Weights of a small image VAE: 90422 training examples.
Rows from block 5 of the decoder, named by matrix and row number. Rows with one number belong to one channel. Each number is 200 + 40 x the weight over its row's rms, rounded and kept within 0 to 999. All counts start at 0.
# convs0: first 3x3 conv (decoder.decb.1.0.convs.0.weight, 128x128x3x3), inputs 24-35, a 3x3 kernel for each
# convs1: second 3x3 conv (decoder.decb.1.0.convs.1.weight, 128x128x3x3, transposed), outputs 24-35, a 3x3 kernel for each
convs0.4,184,214,196,230,229,278,172,232,131,209,219,172,290,223,218,203,209,204,211,264,195,296,337,270,191,167,212,196,206,191,236,150,217,180,211,228,254,252,219,174,172,158,188,117,185,272,210,228,183,289,179,223,346,179,177,200,249,238,180,229,161,196,248,198,148,192,195,226,197,211,239,267,230,231,224,164,114,164,133,168,218,240,276,150,241,159,220,208,218,250,179,191,227,237,215,160,177,171,127,263,292,235,191,91,241,70,132,153
convs1.4,244,205,164,170,164,178,176,272,200,238,209,245,255,186,104,248,160,215,189,96,171,211,136,98,154,163,219,143,177,171,226,232,177,199,162,186,267,273,245,203,274,213,176,178,186,179,98,189,202,114,222,176,223,127,212,229,267,194,192,185,186,138,196,175,88,164,236,206,199,233,266,229,211,254,247,205,261,221,174,200,196,198,187,175,228,303,239,198,161,138,251,170,263,242,207,248,194,192,172,197,168,272,225,299,208,206,152,201
convs0.5,211,165,182,207,225,238,204,151,163,207,146,169,188,231,234,199,196,179,241,162,186,170,235,143,204,186,170,187,199,234,170,190,167,237,263,222,188,272,192,189,110,208,175,167,219,186,225,176,228,220,209,172,244,187,226,191,199,135,158,175,246,225,254,181,220,247,194,209,241,165,252,173,205,191,189,223,184,208,225,172,202,219,164,221,157,242,200,187,168,229,214,188,247,203,196,217,224,177,188,190,185,211,172,200,181,138,218,133
convs1.5,220,198,223,188,209,139,173,266,189,170,180,251,152,184,210,202,262,204,242,214,211,207,200,202,208,160,231,157,186,188,223,289,155,153,192,201,213,239,253,231,190,241,186,188,157,279,126,272,318,0,318,281,173,250,162,218,144,213,308,169,200,232,194,174,194,205,221,168,217,213,206,217,196,198,201,180,202,185,206,211,197,201,222,212,227,197,201,180,236,205,215,185,200,193,168,195,207,177,198,174,260,193,235,234,211,241,213,211
convs0.6,172,265,179,234,133,213,171,230,127,170,168,182,222,218,249,114,199,237,120,100,198,144,258,210,182,175,274,173,129,181,258,176,179,191,268,207,188,188,173,147,268,258,223,208,181,216,182,196,206,232,182,184,150,199,253,197,223,187,223,159,245,137,221,240,241,238,182,275,187,173,208,195,240,211,152,231,187,174,170,123,204,203,204,228,225,177,163,180,155,79,203,202,189,120,212,205,166,186,219,260,189,206,193,179,196,236,134,239
convs1.6,271,227,190,222,230,201,177,160,140,118,187,243,141,171,233,202,206,199,189,212,220,203,212,176,182,277,297,158,174,180,211,247,171,189,244,180,195,196,184,183,212,228,204,158,231,226,241,225,211,196,172,209,211,217,109,226,183,188,164,194,186,206,185,182,202,244,215,172,227,148,151,186,208,216,194,238,209,175,211,224,179,213,277,205,241,157,149,169,192,184,190,238,250,143,133,199,179,190,164,301,245,219,161,173,159,212,211,260
convs0.7,209,210,201,252,178,201,214,205,174,224,211,151,234,216,199,233,196,160,270,175,208,319,220,158,253,166,218,240,179,257,206,193,160,199,219,172,132,141,204,182,112,224,209,184,241,153,126,243,191,60,185,193,175,171,263,189,202,204,176,183,290,190,211,170,191,200,205,206,229,175,161,205,222,194,244,164,186,239,195,164,177,168,236,256,147,185,202,187,271,195,189,171,212,137,195,160,150,124,188,204,197,162,207,207,177,239,197,153
convs1.7,269,243,172,285,213,157,273,268,173,257,247,220,153,159,199,278,240,177,246,207,141,267,245,113,197,189,129,211,144,144,228,230,177,150,207,173,177,203,173,182,233,271,264,209,298,230,231,179,196,235,226,150,261,174,201,210,159,229,176,194,214,236,182,214,206,204,209,199,222,237,264,202,196,230,234,156,244,191,213,221,213,217,165,223,209,144,221,157,211,230,224,250,197,185,177,222,192,245,193,215,222,184,187,193,218,150,226,229
convs0.8,200,184,222,156,208,224,209,195,199,241,211,226,159,220,268,136,257,196,155,197,195,203,259,136,189,175,267,175,253,177,168,198,227,228,165,231,72,183,175,169,123,151,220,246,257,344,163,282,260,262,237,337,254,250,174,161,237,112,248,113,209,209,222,189,293,235,143,225,224,144,301,214,193,152,228,183,227,160,215,189,159,143,210,225,249,157,242,219,203,196,184,169,220,241,186,208,168,263,215,169,234,201,237,155,179,194,282,177
convs1.8,110,232,207,82,211,149,147,131,210,199,113,180,132,152,249,202,143,92,175,175,199,186,210,261,207,177,232,191,215,158,233,161,197,192,234,221,222,163,200,227,274,282,236,226,302,218,151,101,174,167,377,112,172,299,198,182,219,247,199,291,165,212,257,167,171,224,155,189,225,140,151,200,227,215,234,191,186,173,261,200,218,180,187,168,157,155,192,228,164,191,228,243,197,195,196,253,153,203,159,207,214,141,190,167,225,194,234,217
convs0.9,239,150,221,222,280,164,221,148,278,94,286,205,169,204,239,199,327,128,245,119,199,138,104,233,178,126,278,230,199,207,240,230,253,210,143,225,255,137,197,163,127,163,151,259,258,297,173,233,297,219,201,251,198,223,237,174,174,236,158,262,249,249,218,143,147,220,311,222,160,197,303,180,216,140,188,162,234,232,214,146,143,233,249,241,195,196,182,193,208,175,160,190,175,158,243,204,135,215,254,162,258,224,219,202,232,164,202,247
convs1.9,146,238,189,186,171,144,264,234,138,212,202,120,253,183,197,166,207,165,182,195,196,176,248,230,194,248,180,198,256,208,202,221,193,203,179,154,164,226,263,205,205,173,218,211,182,269,186,228,214,191,138,144,189,178,157,138,218,199,208,199,207,254,203,260,88,63,182,149,126,212,219,224,220,241,214,182,210,242,238,239,211,188,181,197,172,196,202,161,188,141,229,144,230,207,154,217,247,229,214,214,178,224,197,158,206,156,157,203
convs0.10,191,230,206,235,194,233,198,237,204,237,165,208,316,160,216,223,254,186,143,160,203,152,264,158,171,136,239,188,167,228,137,183,182,199,163,225,202,214,150,197,348,225,200,233,203,219,172,133,217,191,155,181,207,160,200,156,203,163,187,136,204,193,194,231,222,127,206,239,203,195,218,167,171,172,181,135,139,138,198,182,238,217,212,214,265,234,201,210,218,188,198,219,156,269,170,213,232,229,224,256,170,190,181,223,104,269,249,251
convs1.10,173,124,155,186,194,192,249,236,240,200,186,185,231,214,162,187,217,178,192,173,235,201,180,222,202,239,196,275,256,222,182,242,198,186,238,167,167,224,196,147,152,200,230,173,241,202,203,171,221,244,198,225,241,229,205,206,188,224,190,230,210,260,191,250,212,225,172,160,147,254,272,223,131,168,224,246,246,289,150,228,241,185,201,217,203,252,130,151,233,207,201,157,215,222,237,121,261,242,160,154,170,161,218,208,170,200,174,171
convs0.11,152,237,182,197,225,199,203,204,203,256,233,161,187,211,160,183,215,124,125,235,179,210,182,146,116,198,156,152,215,222,222,153,196,201,191,261,164,232,190,183,157,206,167,190,217,197,194,146,241,144,169,184,169,214,240,198,255,200,168,208,222,255,213,195,203,162,128,180,210,205,203,221,219,213,228,208,162,190,179,198,202,163,183,225,165,215,213,191,171,214,189,268,263,161,264,206,213,276,187,209,206,193,168,162,204,166,217,221
convs1.11,278,254,202,168,172,281,255,117,285,247,257,202,189,240,283,216,298,196,182,191,238,232,230,228,192,226,250,187,219,169,219,229,184,182,218,256,256,240,215,233,175,189,188,118,247,205,259,170,222,253,197,214,214,221,182,178,152,227,214,221,186,210,166,186,171,187,156,205,286,247,222,183,143,183,175,198,200,199,177,198,160,219,196,216,236,206,197,168,188,232,153,194,229,188,192,205,207,191,220,182,216,247,187,213,227,237,175,286
convs0.12,225,299,63,179,213,158,196,312,258,198,225,185,150,234,227,171,157,160,164,217,202,220,151,240,218,165,226,150,145,200,189,170,168,253,262,207,189,255,190,200,216,219,132,212,171,141,190,153,174,251,214,246,203,219,257,198,165,229,221,179,154,281,184,228,165,195,195,266,212,230,200,229,106,255,127,214,303,277,261,131,123,204,237,167,259,224,179,180,225,156,200,220,239,238,227,200,131,151,211,163,143,232,170,215,162,210,243,197
convs1.12,45,122,245,206,169,214,334,183,131,219,235,200,159,161,204,195,140,121,202,243,200,247,224,208,251,267,209,203,216,204,240,259,225,159,200,207,179,207,220,143,158,194,181,169,190,161,180,256,237,162,226,240,209,232,163,183,211,259,189,145,200,166,184,187,235,183,191,183,192,191,194,217,285,231,143,211,122,188,227,141,211,225,160,206,235,218,183,204,187,189,187,192,250,142,189,225,181,151,168,202,243,208,224,241,239,218,265,210
convs0.13,178,170,41,233,203,256,148,152,58,193,241,143,234,179,200,200,217,171,236,157,242,219,219,167,160,198,261,146,326,167,220,122,126,157,247,158,163,156,140,213,337,268,222,211,193,202,203,230,152,196,150,183,201,178,222,121,108,195,178,212,168,244,155,197,205,185,239,211,162,195,231,181,241,290,289,134,304,264,200,10,78,290,280,242,200,251,0,201,208,178,161,179,227,175,195,225,226,254,213,226,163,233,207,198,249,224,194,222
convs1.13,174,294,245,156,292,175,203,248,203,181,172,238,279,260,118,156,149,229,218,215,205,153,159,219,199,208,175,227,215,231,232,152,200,216,228,188,202,230,172,210,169,181,206,142,166,169,186,183,278,199,267,159,172,152,246,194,205,218,198,225,236,198,198,200,176,221,241,208,182,205,204,167,207,235,193,207,214,235,126,141,129,283,221,186,318,151,206,193,178,79,193,177,214,180,166,225,198,236,171,174,180,177,185,223,178,206,204,229
convs0.14,203,159,287,129,209,154,291,168,235,252,142,243,212,172,195,253,122,205,151,160,224,151,169,238,185,168,242,250,207,228,185,198,167,222,173,254,246,193,171,200,221,273,205,214,262,174,259,201,143,268,210,119,208,250,235,207,207,202,139,169,194,182,137,130,194,220,193,175,240,206,177,153,194,228,156,162,157,261,243,212,218,188,225,208,203,197,148,213,149,174,160,179,220,220,214,216,146,175,221,218,178,202,146,238,187,201,152,217
convs1.14,179,207,140,237,180,242,86,199,257,193,214,179,226,285,148,112,140,126,195,211,195,129,206,241,216,215,182,230,281,145,221,229,196,185,189,143,205,204,182,142,204,208,201,189,197,218,172,207,186,146,224,194,110,268,212,195,244,247,183,209,182,186,150,254,234,228,123,179,280,144,160,179,117,175,175,155,186,293,208,220,164,259,247,196,198,153,215,243,165,210,260,255,174,202,181,214,191,193,198,184,193,162,192,100,244,165,202,201
convs0.15,239,199,223,224,210,210,210,239,200,214,188,239,186,192,198,265,198,203,242,212,127,222,188,136,118,214,259,182,178,209,184,165,200,198,211,203,137,201,256,135,210,236,204,162,197,198,166,221,152,189,216,218,176,193,158,204,196,206,218,149,225,197,189,182,97,115,112,195,180,160,260,245,173,193,209,174,230,161,227,190,189,179,199,246,149,213,198,172,267,197,279,144,202,214,177,199,229,191,244,196,258,221,201,257,185,212,204,204
convs1.15,185,176,119,163,253,172,182,180,167,131,145,156,199,233,194,97,193,177,235,212,210,224,249,175,231,171,157,223,219,220,172,205,192,203,139,200,178,232,174,174,212,231,241,258,254,222,222,230,188,177,227,203,227,162,183,181,182,215,225,213,201,190,207,170,159,202,201,162,188,219,173,176,232,243,222,161,192,204,221,212,175,194,186,236,234,202,237,153,206,177,218,180,154,153,222,194,191,169,218,187,216,186,252,254,181,197,162,204
convs0.16,274,184,192,197,212,228,205,215,222,198,264,227,160,247,253,214,254,229,144,247,166,171,200,243,112,224,166,276,144,225,181,131,177,235,163,212,218,257,208,190,282,234,246,150,244,182,382,133,170,292,196,174,238,277,178,195,205,155,145,293,144,170,252,217,163,252,199,175,175,247,147,188,240,233,198,97,98,177,244,217,211,123,214,160,182,239,225,176,169,195,110,180,182,204,249,212,122,173,205,186,216,206,207,220,183,206,153,223
convs1.16,174,172,203,166,219,227,163,214,170,206,158,205,143,77,251,173,118,260,223,188,271,186,177,234,200,153,141,241,248,152,211,262,216,186,239,185,153,211,146,196,198,158,131,183,208,142,181,245,217,194,162,226,71,138,174,254,179,170,197,199,156,235,261,200,233,224,234,244,288,192,192,188,233,189,179,206,218,216,254,203,237,169,174,221,203,191,271,295,209,242,198,187,215,247,191,166,230,239,236,154,114,229,203,235,214,210,218,194
convs0.17,198,153,209,185,253,219,207,208,218,148,261,231,199,327,247,178,200,191,195,247,232,189,185,198,191,275,175,243,242,244,270,195,235,218,294,227,224,174,138,180,216,135,198,149,182,124,152,164,185,112,155,215,113,166,278,254,128,166,233,207,148,240,179,221,196,205,271,196,219,194,204,233,230,237,226,187,172,145,152,108,181,250,211,199,207,210,229,116,112,109,119,236,136,157,266,177,217,152,184,156,175,248,113,207,188,213,213,230
convs1.17,168,152,179,146,302,253,182,256,237,223,273,125,175,166,290,245,227,186,230,181,215,214,212,196,206,173,240,164,132,158,217,220,175,158,135,161,150,190,195,288,203,225,246,260,194,192,255,236,322,176,130,162,231,185,210,203,203,243,154,239,151,249,199,211,214,262,174,189,126,186,278,141,261,214,187,209,220,208,199,160,178,220,227,244,230,235,206,240,212,181,200,203,186,255,209,200,173,195,200,125,153,189,186,255,225,166,266,186
convs0.18,192,229,187,206,153,198,214,186,158,192,163,221,189,214,164,169,155,158,213,252,152,196,296,93,181,193,193,193,182,279,158,213,257,187,151,200,215,234,214,198,276,220,159,190,184,252,152,225,161,233,191,190,192,237,169,138,249,191,165,161,195,197,235,190,241,95,146,227,267,149,194,199,205,189,216,179,156,195,161,175,207,184,206,256,228,161,145,193,203,207,193,227,239,211,221,174,272,134,227,166,159,283,313,125,209,182,189,176
convs1.18,245,261,154,279,297,190,200,217,185,300,256,256,345,242,189,219,181,218,214,170,159,177,70,209,177,162,218,153,226,248,204,214,230,220,215,168,211,213,193,176,253,144,223,188,221,166,195,234,188,158,180,178,156,174,183,160,238,192,263,176,243,168,209,204,243,285,179,221,207,169,156,155,199,225,212,205,240,198,206,220,205,189,187,220,212,259,224,174,225,228,210,241,196,212,183,136,212,177,216,206,177,191,214,189,132,170,230,176
convs0.19,215,178,196,192,184,197,207,141,198,221,236,239,164,179,200,207,319,215,140,267,243,98,181,208,179,203,194,207,224,178,188,227,150,234,186,197,174,168,279,154,152,224,219,193,213,249,147,196,290,235,175,207,211,211,211,187,260,237,189,140,209,248,153,212,159,168,247,230,206,181,134,226,181,215,184,154,102,188,210,201,207,211,156,261,278,148,127,198,249,184,237,233,202,206,211,205,265,151,184,140,186,259,206,270,280,262,179,194
convs1.19,218,247,187,261,237,180,208,207,127,187,195,275,197,159,234,160,159,175,231,198,166,254,213,159,208,207,204,252,226,148,221,208,180,228,198,183,179,185,225,223,183,198,144,184,208,187,218,156,192,183,159,201,163,170,199,170,216,208,209,209,151,204,182,170,192,263,194,179,213,241,271,179,201,185,240,229,296,243,240,237,210,191,194,236,233,237,206,155,204,189,198,201,200,143,162,137,210,167,168,225,208,186,213,162,204,178,195,203
convs0.20,122,232,203,208,181,208,188,237,157,176,207,224,197,233,245,205,179,289,160,202,163,183,216,283,155,206,168,165,146,180,279,142,158,204,126,213,131,191,266,258,225,105,243,171,213,207,187,139,206,219,178,214,307,189,198,201,239,168,237,180,199,230,130,148,193,249,222,248,151,207,185,227,186,106,168,220,204,183,199,204,221,224,215,203,172,211,106,171,260,234,150,149,185,212,205,194,192,229,158,255,163,209,153,233,128,247,217,186
convs1.20,233,135,160,183,172,229,169,267,206,134,201,202,97,233,166,168,199,240,183,222,211,175,195,268,182,197,186,210,181,251,217,246,239,236,252,206,177,220,166,239,199,206,237,154,242,195,157,195,160,156,152,195,208,204,190,176,207,159,260,225,169,127,170,214,186,232,172,144,197,117,195,162,158,243,270,236,230,211,224,242,181,183,219,211,281,130,132,170,229,152,206,144,207,215,282,206,190,191,180,191,177,199,193,206,183,186,211,236
convs0.21,235,222,222,173,219,191,221,184,216,182,251,201,176,229,218,240,248,225,193,142,275,193,205,221,170,178,189,173,224,194,221,122,200,237,221,190,273,185,249,152,231,171,174,208,200,273,238,224,230,161,159,203,252,240,212,183,223,285,81,357,261,229,241,200,227,155,148,232,172,179,247,214,226,203,235,168,260,218,214,200,180,189,193,141,255,204,264,170,246,163,193,233,193,175,170,199,178,234,188,185,324,113,216,238,176,194,198,247
convs1.21,216,158,138,175,215,245,202,135,188,173,161,223,236,125,200,196,163,198,204,202,218,231,207,229,234,165,255,247,246,205,208,256,155,210,195,170,197,200,173,160,229,92,226,144,146,233,149,231,215,264,299,211,45,164,158,177,171,98,187,237,161,178,181,163,200,184,219,166,216,185,200,192,193,190,175,178,211,193,145,167,180,205,163,213,181,234,159,208,195,200,219,236,177,258,177,256,183,216,191,155,173,172,157,193,172,131,202,158
convs0.22,252,159,186,176,275,170,267,173,260,190,205,286,181,202,218,173,217,195,269,165,165,190,124,159,242,210,169,204,165,140,205,172,203,282,259,256,202,254,191,177,193,170,180,211,232,194,194,188,242,275,187,187,230,228,233,219,155,180,117,148,247,214,164,151,182,183,234,215,214,237,169,201,218,192,177,221,131,171,251,206,232,134,220,149,257,188,136,226,198,277,206,190,195,246,130,238,281,239,249,167,217,268,112,93,202,173,215,218
convs1.22,154,234,142,225,151,177,233,227,201,176,223,291,171,251,220,69,174,226,162,186,106,219,173,177,196,238,178,121,183,134,208,216,222,234,150,246,237,215,183,210,194,146,187,177,249,217,186,204,197,167,179,244,162,254,229,196,177,252,260,204,180,229,159,204,251,171,210,205,169,266,234,226,140,205,135,195,208,182,225,181,151,192,201,144,209,254,164,237,131,203,201,186,155,198,236,258,201,240,164,162,236,182,193,205,255,160,180,180
convs0.23,210,226,194,201,176,182,200,226,209,176,274,231,130,223,276,249,216,203,240,106,162,141,220,242,189,202,206,137,167,179,167,249,210,196,186,178,213,237,229,256,111,238,180,285,189,118,124,233,72,82,241,160,169,201,180,219,135,152,224,193,194,202,216,261,134,228,165,227,226,212,217,206,118,219,188,281,268,211,184,180,193,202,207,219,179,225,239,264,246,183,171,177,209,153,223,179,232,208,262,209,126,159,119,265,196,186,218,185
convs1.23,169,195,130,246,229,156,179,239,188,142,73,268,123,219,94,166,131,189,243,211,220,197,214,247,267,194,240,261,173,190,176,144,218,216,211,228,214,166,236,220,214,195,209,155,186,175,215,191,166,285,291,168,300,198,243,166,183,70,206,258,237,217,221,180,214,187,168,209,207,216,279,157,200,244,162,196,206,144,216,213,228,211,210,148,195,220,225,198,176,216,148,229,192,130,244,231,181,199,208,229,176,215,214,167,215,248,263,134
convs0.24,226,193,203,180,167,186,190,215,222,180,164,255,220,223,207,204,172,176,255,134,212,143,322,211,213,159,227,201,146,216,212,337,160,231,106,212,161,260,233,215,197,222,214,259,194,186,317,203,159,322,181,180,196,234,210,228,203,173,290,191,226,177,251,173,198,182,257,144,213,185,244,212,185,226,112,219,306,279,165,197,215,158,211,242,228,277,259,224,162,235,139,228,143,135,326,176,258,221,221,216,157,165,209,301,147,198,179,228
convs1.24,151,193,209,216,224,212,267,207,190,137,185,183,39,104,223,159,221,222,190,188,171,196,207,210,228,228,169,178,141,171,178,218,138,197,179,216,169,219,198,183,146,191,197,182,222,180,166,205,147,165,185,172,165,229,238,159,144,217,215,198,165,139,201,160,155,225,149,167,240,184,163,219,206,175,195,161,261,186,146,164,151,181,161,139,200,253,193,149,179,219,188,97,114,239,208,228,218,210,204,174,222,216,140,211,197,175,222,205
convs0.25,205,215,236,191,209,242,206,238,181,255,208,185,235,234,176,237,206,188,230,256,182,151,192,179,137,205,194,191,225,169,174,213,216,155,236,203,191,183,253,247,187,220,259,211,136,200,306,287,200,343,287,186,212,255,180,175,218,183,205,215,274,217,142,191,161,163,165,227,162,133,202,202,244,297,244,129,211,181,201,171,154,211,243,258,244,229,243,168,175,171,110,235,149,228,180,231,216,141,186,179,256,139,199,220,290,177,228,171
convs1.25,177,175,234,146,112,173,138,170,195,180,162,120,133,235,173,188,160,182,162,224,238,194,202,260,248,173,158,205,174,194,200,179,221,228,172,203,207,155,221,182,178,193,236,202,201,173,194,156,201,110,210,67,88,214,281,203,133,183,243,207,151,214,212,240,171,235,240,189,247,226,173,219,221,168,168,147,215,208,162,144,209,155,190,213,207,199,172,142,177,206,232,269,128,229,170,159,207,180,220,218,189,158,228,183,197,158,204,201
convs0.26,163,210,219,204,138,225,170,231,225,217,213,169,173,316,224,227,200,210,211,238,192,246,193,215,164,210,172,209,207,190,192,175,181,224,163,200,193,174,205,268,127,239,229,222,217,206,236,204,156,215,205,209,230,179,182,230,185,236,160,218,261,212,179,208,191,189,194,184,132,236,198,211,197,281,188,173,136,163,173,129,154,232,244,221,176,192,135,183,158,236,221,228,209,291,255,115,185,223,123,180,215,154,85,179,224,233,226,201
convs1.26,207,239,204,233,300,262,102,284,236,232,153,235,238,210,235,182,159,221,206,147,210,145,137,159,169,159,175,215,227,187,220,269,205,235,147,137,207,206,218,292,220,206,225,202,236,203,189,203,221,240,184,182,213,189,193,167,158,227,259,193,228,202,169,216,160,130,214,209,187,207,191,184,191,270,191,246,188,232,220,176,191,179,220,175,239,239,261,168,162,156,235,202,165,176,216,153,190,166,227,171,145,145,176,206,234,226,199,207
convs0.27,154,246,158,195,181,152,191,215,200,230,198,259,210,181,168,179,177,164,185,188,237,207,188,282,246,152,264,243,64,189,160,250,234,178,179,223,207,174,216,230,218,262,177,198,204,205,166,157,225,146,198,176,295,213,139,121,237,235,176,254,181,176,243,212,155,207,198,286,230,178,125,237,206,200,203,125,185,228,217,156,215,242,271,176,143,197,164,179,183,200,159,322,185,161,198,222,176,145,193,170,225,215,128,214,258,193,190,193
convs1.27,165,185,150,291,159,176,211,75,308,213,175,182,166,221,227,262,182,128,184,211,202,150,186,118,226,214,197,203,227,226,144,238,218,161,265,220,206,132,152,148,187,167,216,172,183,166,165,202,181,220,265,194,249,221,150,221,166,157,224,225,186,237,217,180,298,241,125,199,172,166,170,212,198,236,164,196,208,248,172,210,186,163,225,216,169,158,202,201,216,178,163,245,211,210,226,234,174,128,155,238,233,233,162,204,199,204,193,230
convs0.28,258,171,150,212,224,143,268,185,201,182,188,256,204,210,164,196,230,154,152,265,178,242,236,204,188,241,220,173,165,245,197,178,151,219,169,145,220,182,234,157,235,144,201,203,199,162,180,165,151,212,184,126,196,174,188,170,228,237,145,177,236,241,164,244,278,257,158,161,268,217,197,230,215,216,151,196,184,270,172,170,175,241,142,195,189,175,193,199,199,141,281,239,154,212,208,187,227,139,203,224,149,213,145,103,207,217,198,186
convs1.28,96,165,140,267,184,203,319,255,157,218,250,167,312,234,192,225,238,165,168,162,158,199,205,199,153,89,196,211,241,182,232,215,178,131,225,230,205,206,212,197,212,198,159,251,203,164,188,212,217,236,230,242,206,246,218,224,196,231,239,203,179,170,176,188,214,219,179,190,177,219,129,171,221,202,217,153,241,173,194,186,155,250,184,185,233,236,186,146,204,191,197,204,220,258,202,208,245,180,149,224,196,184,232,220,213,226,253,196
convs0.29,193,235,223,200,175,188,200,201,185,170,220,234,208,188,223,162,166,200,203,202,202,224,259,202,256,265,220,250,294,226,225,206,202,257,208,218,247,122,216,209,174,224,233,184,188,244,220,168,214,179,234,184,166,212,261,209,208,170,218,243,153,311,228,204,207,225,195,249,205,257,222,201,164,182,219,255,199,167,222,246,167,257,222,254,185,169,198,187,194,249,218,249,151,143,137,182,211,224,149,208,187,175,209,197,180,190,249,235
convs1.29,179,209,241,234,190,231,168,138,163,147,208,181,160,261,231,217,219,152,199,160,298,193,163,245,190,233,203,195,192,177,252,195,118,200,213,167,238,176,138,225,279,308,228,231,199,135,203,200,257,170,182,216,220,180,166,210,248,233,210,174,199,165,176,172,182,182,216,148,188,242,166,199,221,196,229,223,261,145,205,225,258,229,303,203,194,255,250,150,186,206,151,182,228,237,269,156,212,225,186,182,88,161,200,223,190,206,222,235
convs0.30,233,106,258,212,232,157,248,155,180,172,141,180,212,214,248,232,182,184,227,169,205,156,171,120,230,221,142,201,131,199,224,146,225,240,168,214,196,109,190,191,179,199,195,183,187,252,227,193,278,318,158,217,270,194,187,190,197,164,170,155,220,250,184,201,220,170,181,224,165,152,184,165,187,222,175,179,250,197,237,216,143,242,186,237,200,249,244,227,256,219,157,189,200,232,161,143,203,217,197,160,208,131,156,211,159,237,224,212
convs1.30,206,239,154,238,271,212,177,245,182,234,150,172,220,218,166,208,203,165,145,162,173,218,226,258,214,196,155,208,160,193,183,274,206,207,220,218,230,245,227,200,206,152,230,205,160,111,146,168,171,108,223,169,227,133,170,228,211,202,293,227,215,223,195,232,322,219,217,247,223,248,247,162,232,223,203,186,229,245,237,166,143,161,134,167,150,187,220,170,207,154,194,263,202,178,183,148,141,235,183,247,211,215,207,144,201,228,219,157
convs0.31,179,169,208,217,168,229,195,202,211,274,156,196,231,211,169,207,207,182,236,159,173,205,146,226,238,262,218,245,177,192,204,208,222,164,226,155,170,172,206,244,265,323,222,142,128,214,224,234,171,172,250,207,180,244,188,152,152,243,252,156,158,264,204,202,148,261,175,177,208,218,175,172,220,226,216,203,197,202,243,182,207,226,182,213,157,186,256,214,223,174,224,192,204,203,236,206,190,218,242,188,176,215,274,106,221,173,238,125
convs1.31,157,179,139,202,259,202,242,336,271,214,237,194,273,264,118,242,173,124,192,164,195,180,224,236,159,186,201,189,173,221,192,200,267,230,231,226,166,204,243,169,186,150,216,229,200,184,175,238,170,248,205,196,231,186,191,166,252,209,205,188,243,190,183,246,239,181,239,224,230,184,161,238,208,171,165,140,244,208,150,212,184,211,178,169,168,209,241,156,268,233,218,213,192,181,215,245,216,167,169,210,171,172,183,239,165,192,187,169
convs0.32,252,167,235,212,236,161,241,141,256,171,247,184,205,182,188,134,208,204,71,168,228,180,292,283,229,207,171,206,224,235,221,247,192,198,207,224,190,140,182,252,247,166,202,169,126,231,171,237,199,182,222,204,167,209,244,237,176,223,240,162,198,235,168,220,137,255,232,253,243,221,215,140,163,220,136,168,166,189,182,177,199,138,175,169,231,152,160,219,211,214,106,239,91,250,236,101,173,155,168,263,200,200,268,237,240,120,249,182
convs1.32,150,205,159,136,210,113,179,165,130,159,212,332,155,172,219,227,226,236,211,161,181,182,228,185,224,252,269,166,199,171,151,111,206,207,163,210,255,189,163,187,200,149,209,212,203,147,195,200,118,257,214,130,244,208,245,187,243,224,205,175,174,222,129,295,189,198,161,140,249,207,214,160,171,190,188,208,187,203,214,237,226,209,179,174,224,272,170,236,204,186,222,246,253,249,121,174,216,196,208,170,222,228,180,157,127,205,209,163
convs0.33,201,243,163,228,171,272,202,250,191,214,163,248,212,176,174,210,219,267,243,248,184,150,290,199,142,154,207,188,185,211,193,200,130,210,102,233,231,242,163,273,190,188,254,163,121,126,194,185,115,167,161,175,141,202,195,171,200,149,207,158,165,150,218,215,153,216,180,275,207,160,240,150,227,216,178,219,194,174,163,271,211,178,195,147,265,190,209,285,185,275,249,188,233,151,230,209,237,168,184,232,146,242,120,336,160,231,169,184
convs1.33,223,150,232,166,224,162,230,166,200,148,229,181,221,242,190,127,217,181,161,219,234,209,140,240,196,125,280,178,242,179,212,262,154,197,215,191,151,218,161,265,219,181,188,260,172,200,244,183,291,239,209,156,240,301,223,271,199,196,204,258,122,209,244,254,240,248,202,130,176,126,223,217,167,83,239,237,197,208,210,222,194,130,191,163,210,207,143,205,199,214,183,292,182,224,187,281,217,138,173,197,188,200,278,108,201,200,225,186
convs0.34,238,132,205,208,196,215,248,215,149,231,209,248,147,287,148,147,225,215,247,164,204,273,120,151,211,87,198,272,206,150,196,87,161,228,223,185,141,217,147,178,258,176,207,146,156,196,302,193,163,278,223,185,208,233,244,209,256,234,162,175,187,171,281,236,281,197,207,233,218,186,201,119,222,196,248,256,167,164,237,209,224,198,208,180,126,211,236,185,178,232,217,148,188,252,208,249,188,295,207,190,217,216,180,123,226,177,91,236
convs1.34,264,204,101,201,267,184,216,240,166,223,193,271,231,150,284,202,126,219,211,236,141,192,275,190,185,209,207,175,157,121,240,242,211,204,215,193,215,186,238,182,204,179,239,144,247,183,267,200,155,163,236,229,99,195,125,191,243,221,187,233,147,150,149,189,204,315,219,175,188,158,120,145,195,158,138,223,219,105,222,193,196,142,170,172,194,212,251,190,184,224,179,174,222,193,195,165,189,217,183,215,278,198,156,205,218,209,240,173
convs0.35,174,216,263,204,136,208,180,203,199,215,182,237,216,140,181,216,227,240,209,253,170,131,116,116,172,170,203,215,194,232,308,218,204,144,161,203,213,216,217,170,238,247,134,199,211,253,155,129,222,220,197,176,195,236,165,244,230,194,208,209,124,194,260,166,156,148,155,265,215,225,251,223,187,220,220,180,221,239,192,227,228,155,183,215,170,134,215,208,150,207,193,154,211,217,179,247,186,223,225,212,197,231,242,135,231,214,180,229
convs1.35,175,253,180,205,229,208,244,156,191,187,144,218,199,218,279,229,195,193,266,220,249,211,255,184,204,199,218,226,253,241,175,182,153,172,168,213,174,214,165,171,204,139,192,190,143,114,211,235,131,178,153,210,235,122,158,214,198,138,150,206,161,180,223,165,196,211,180,182,200,226,209,226,134,161,160,207,212,215,190,150,241,175,238,222,184,240,206,182,282,161,214,172,238,199,185,244,248,209,219,176,164,184,199,231,164,225,205,195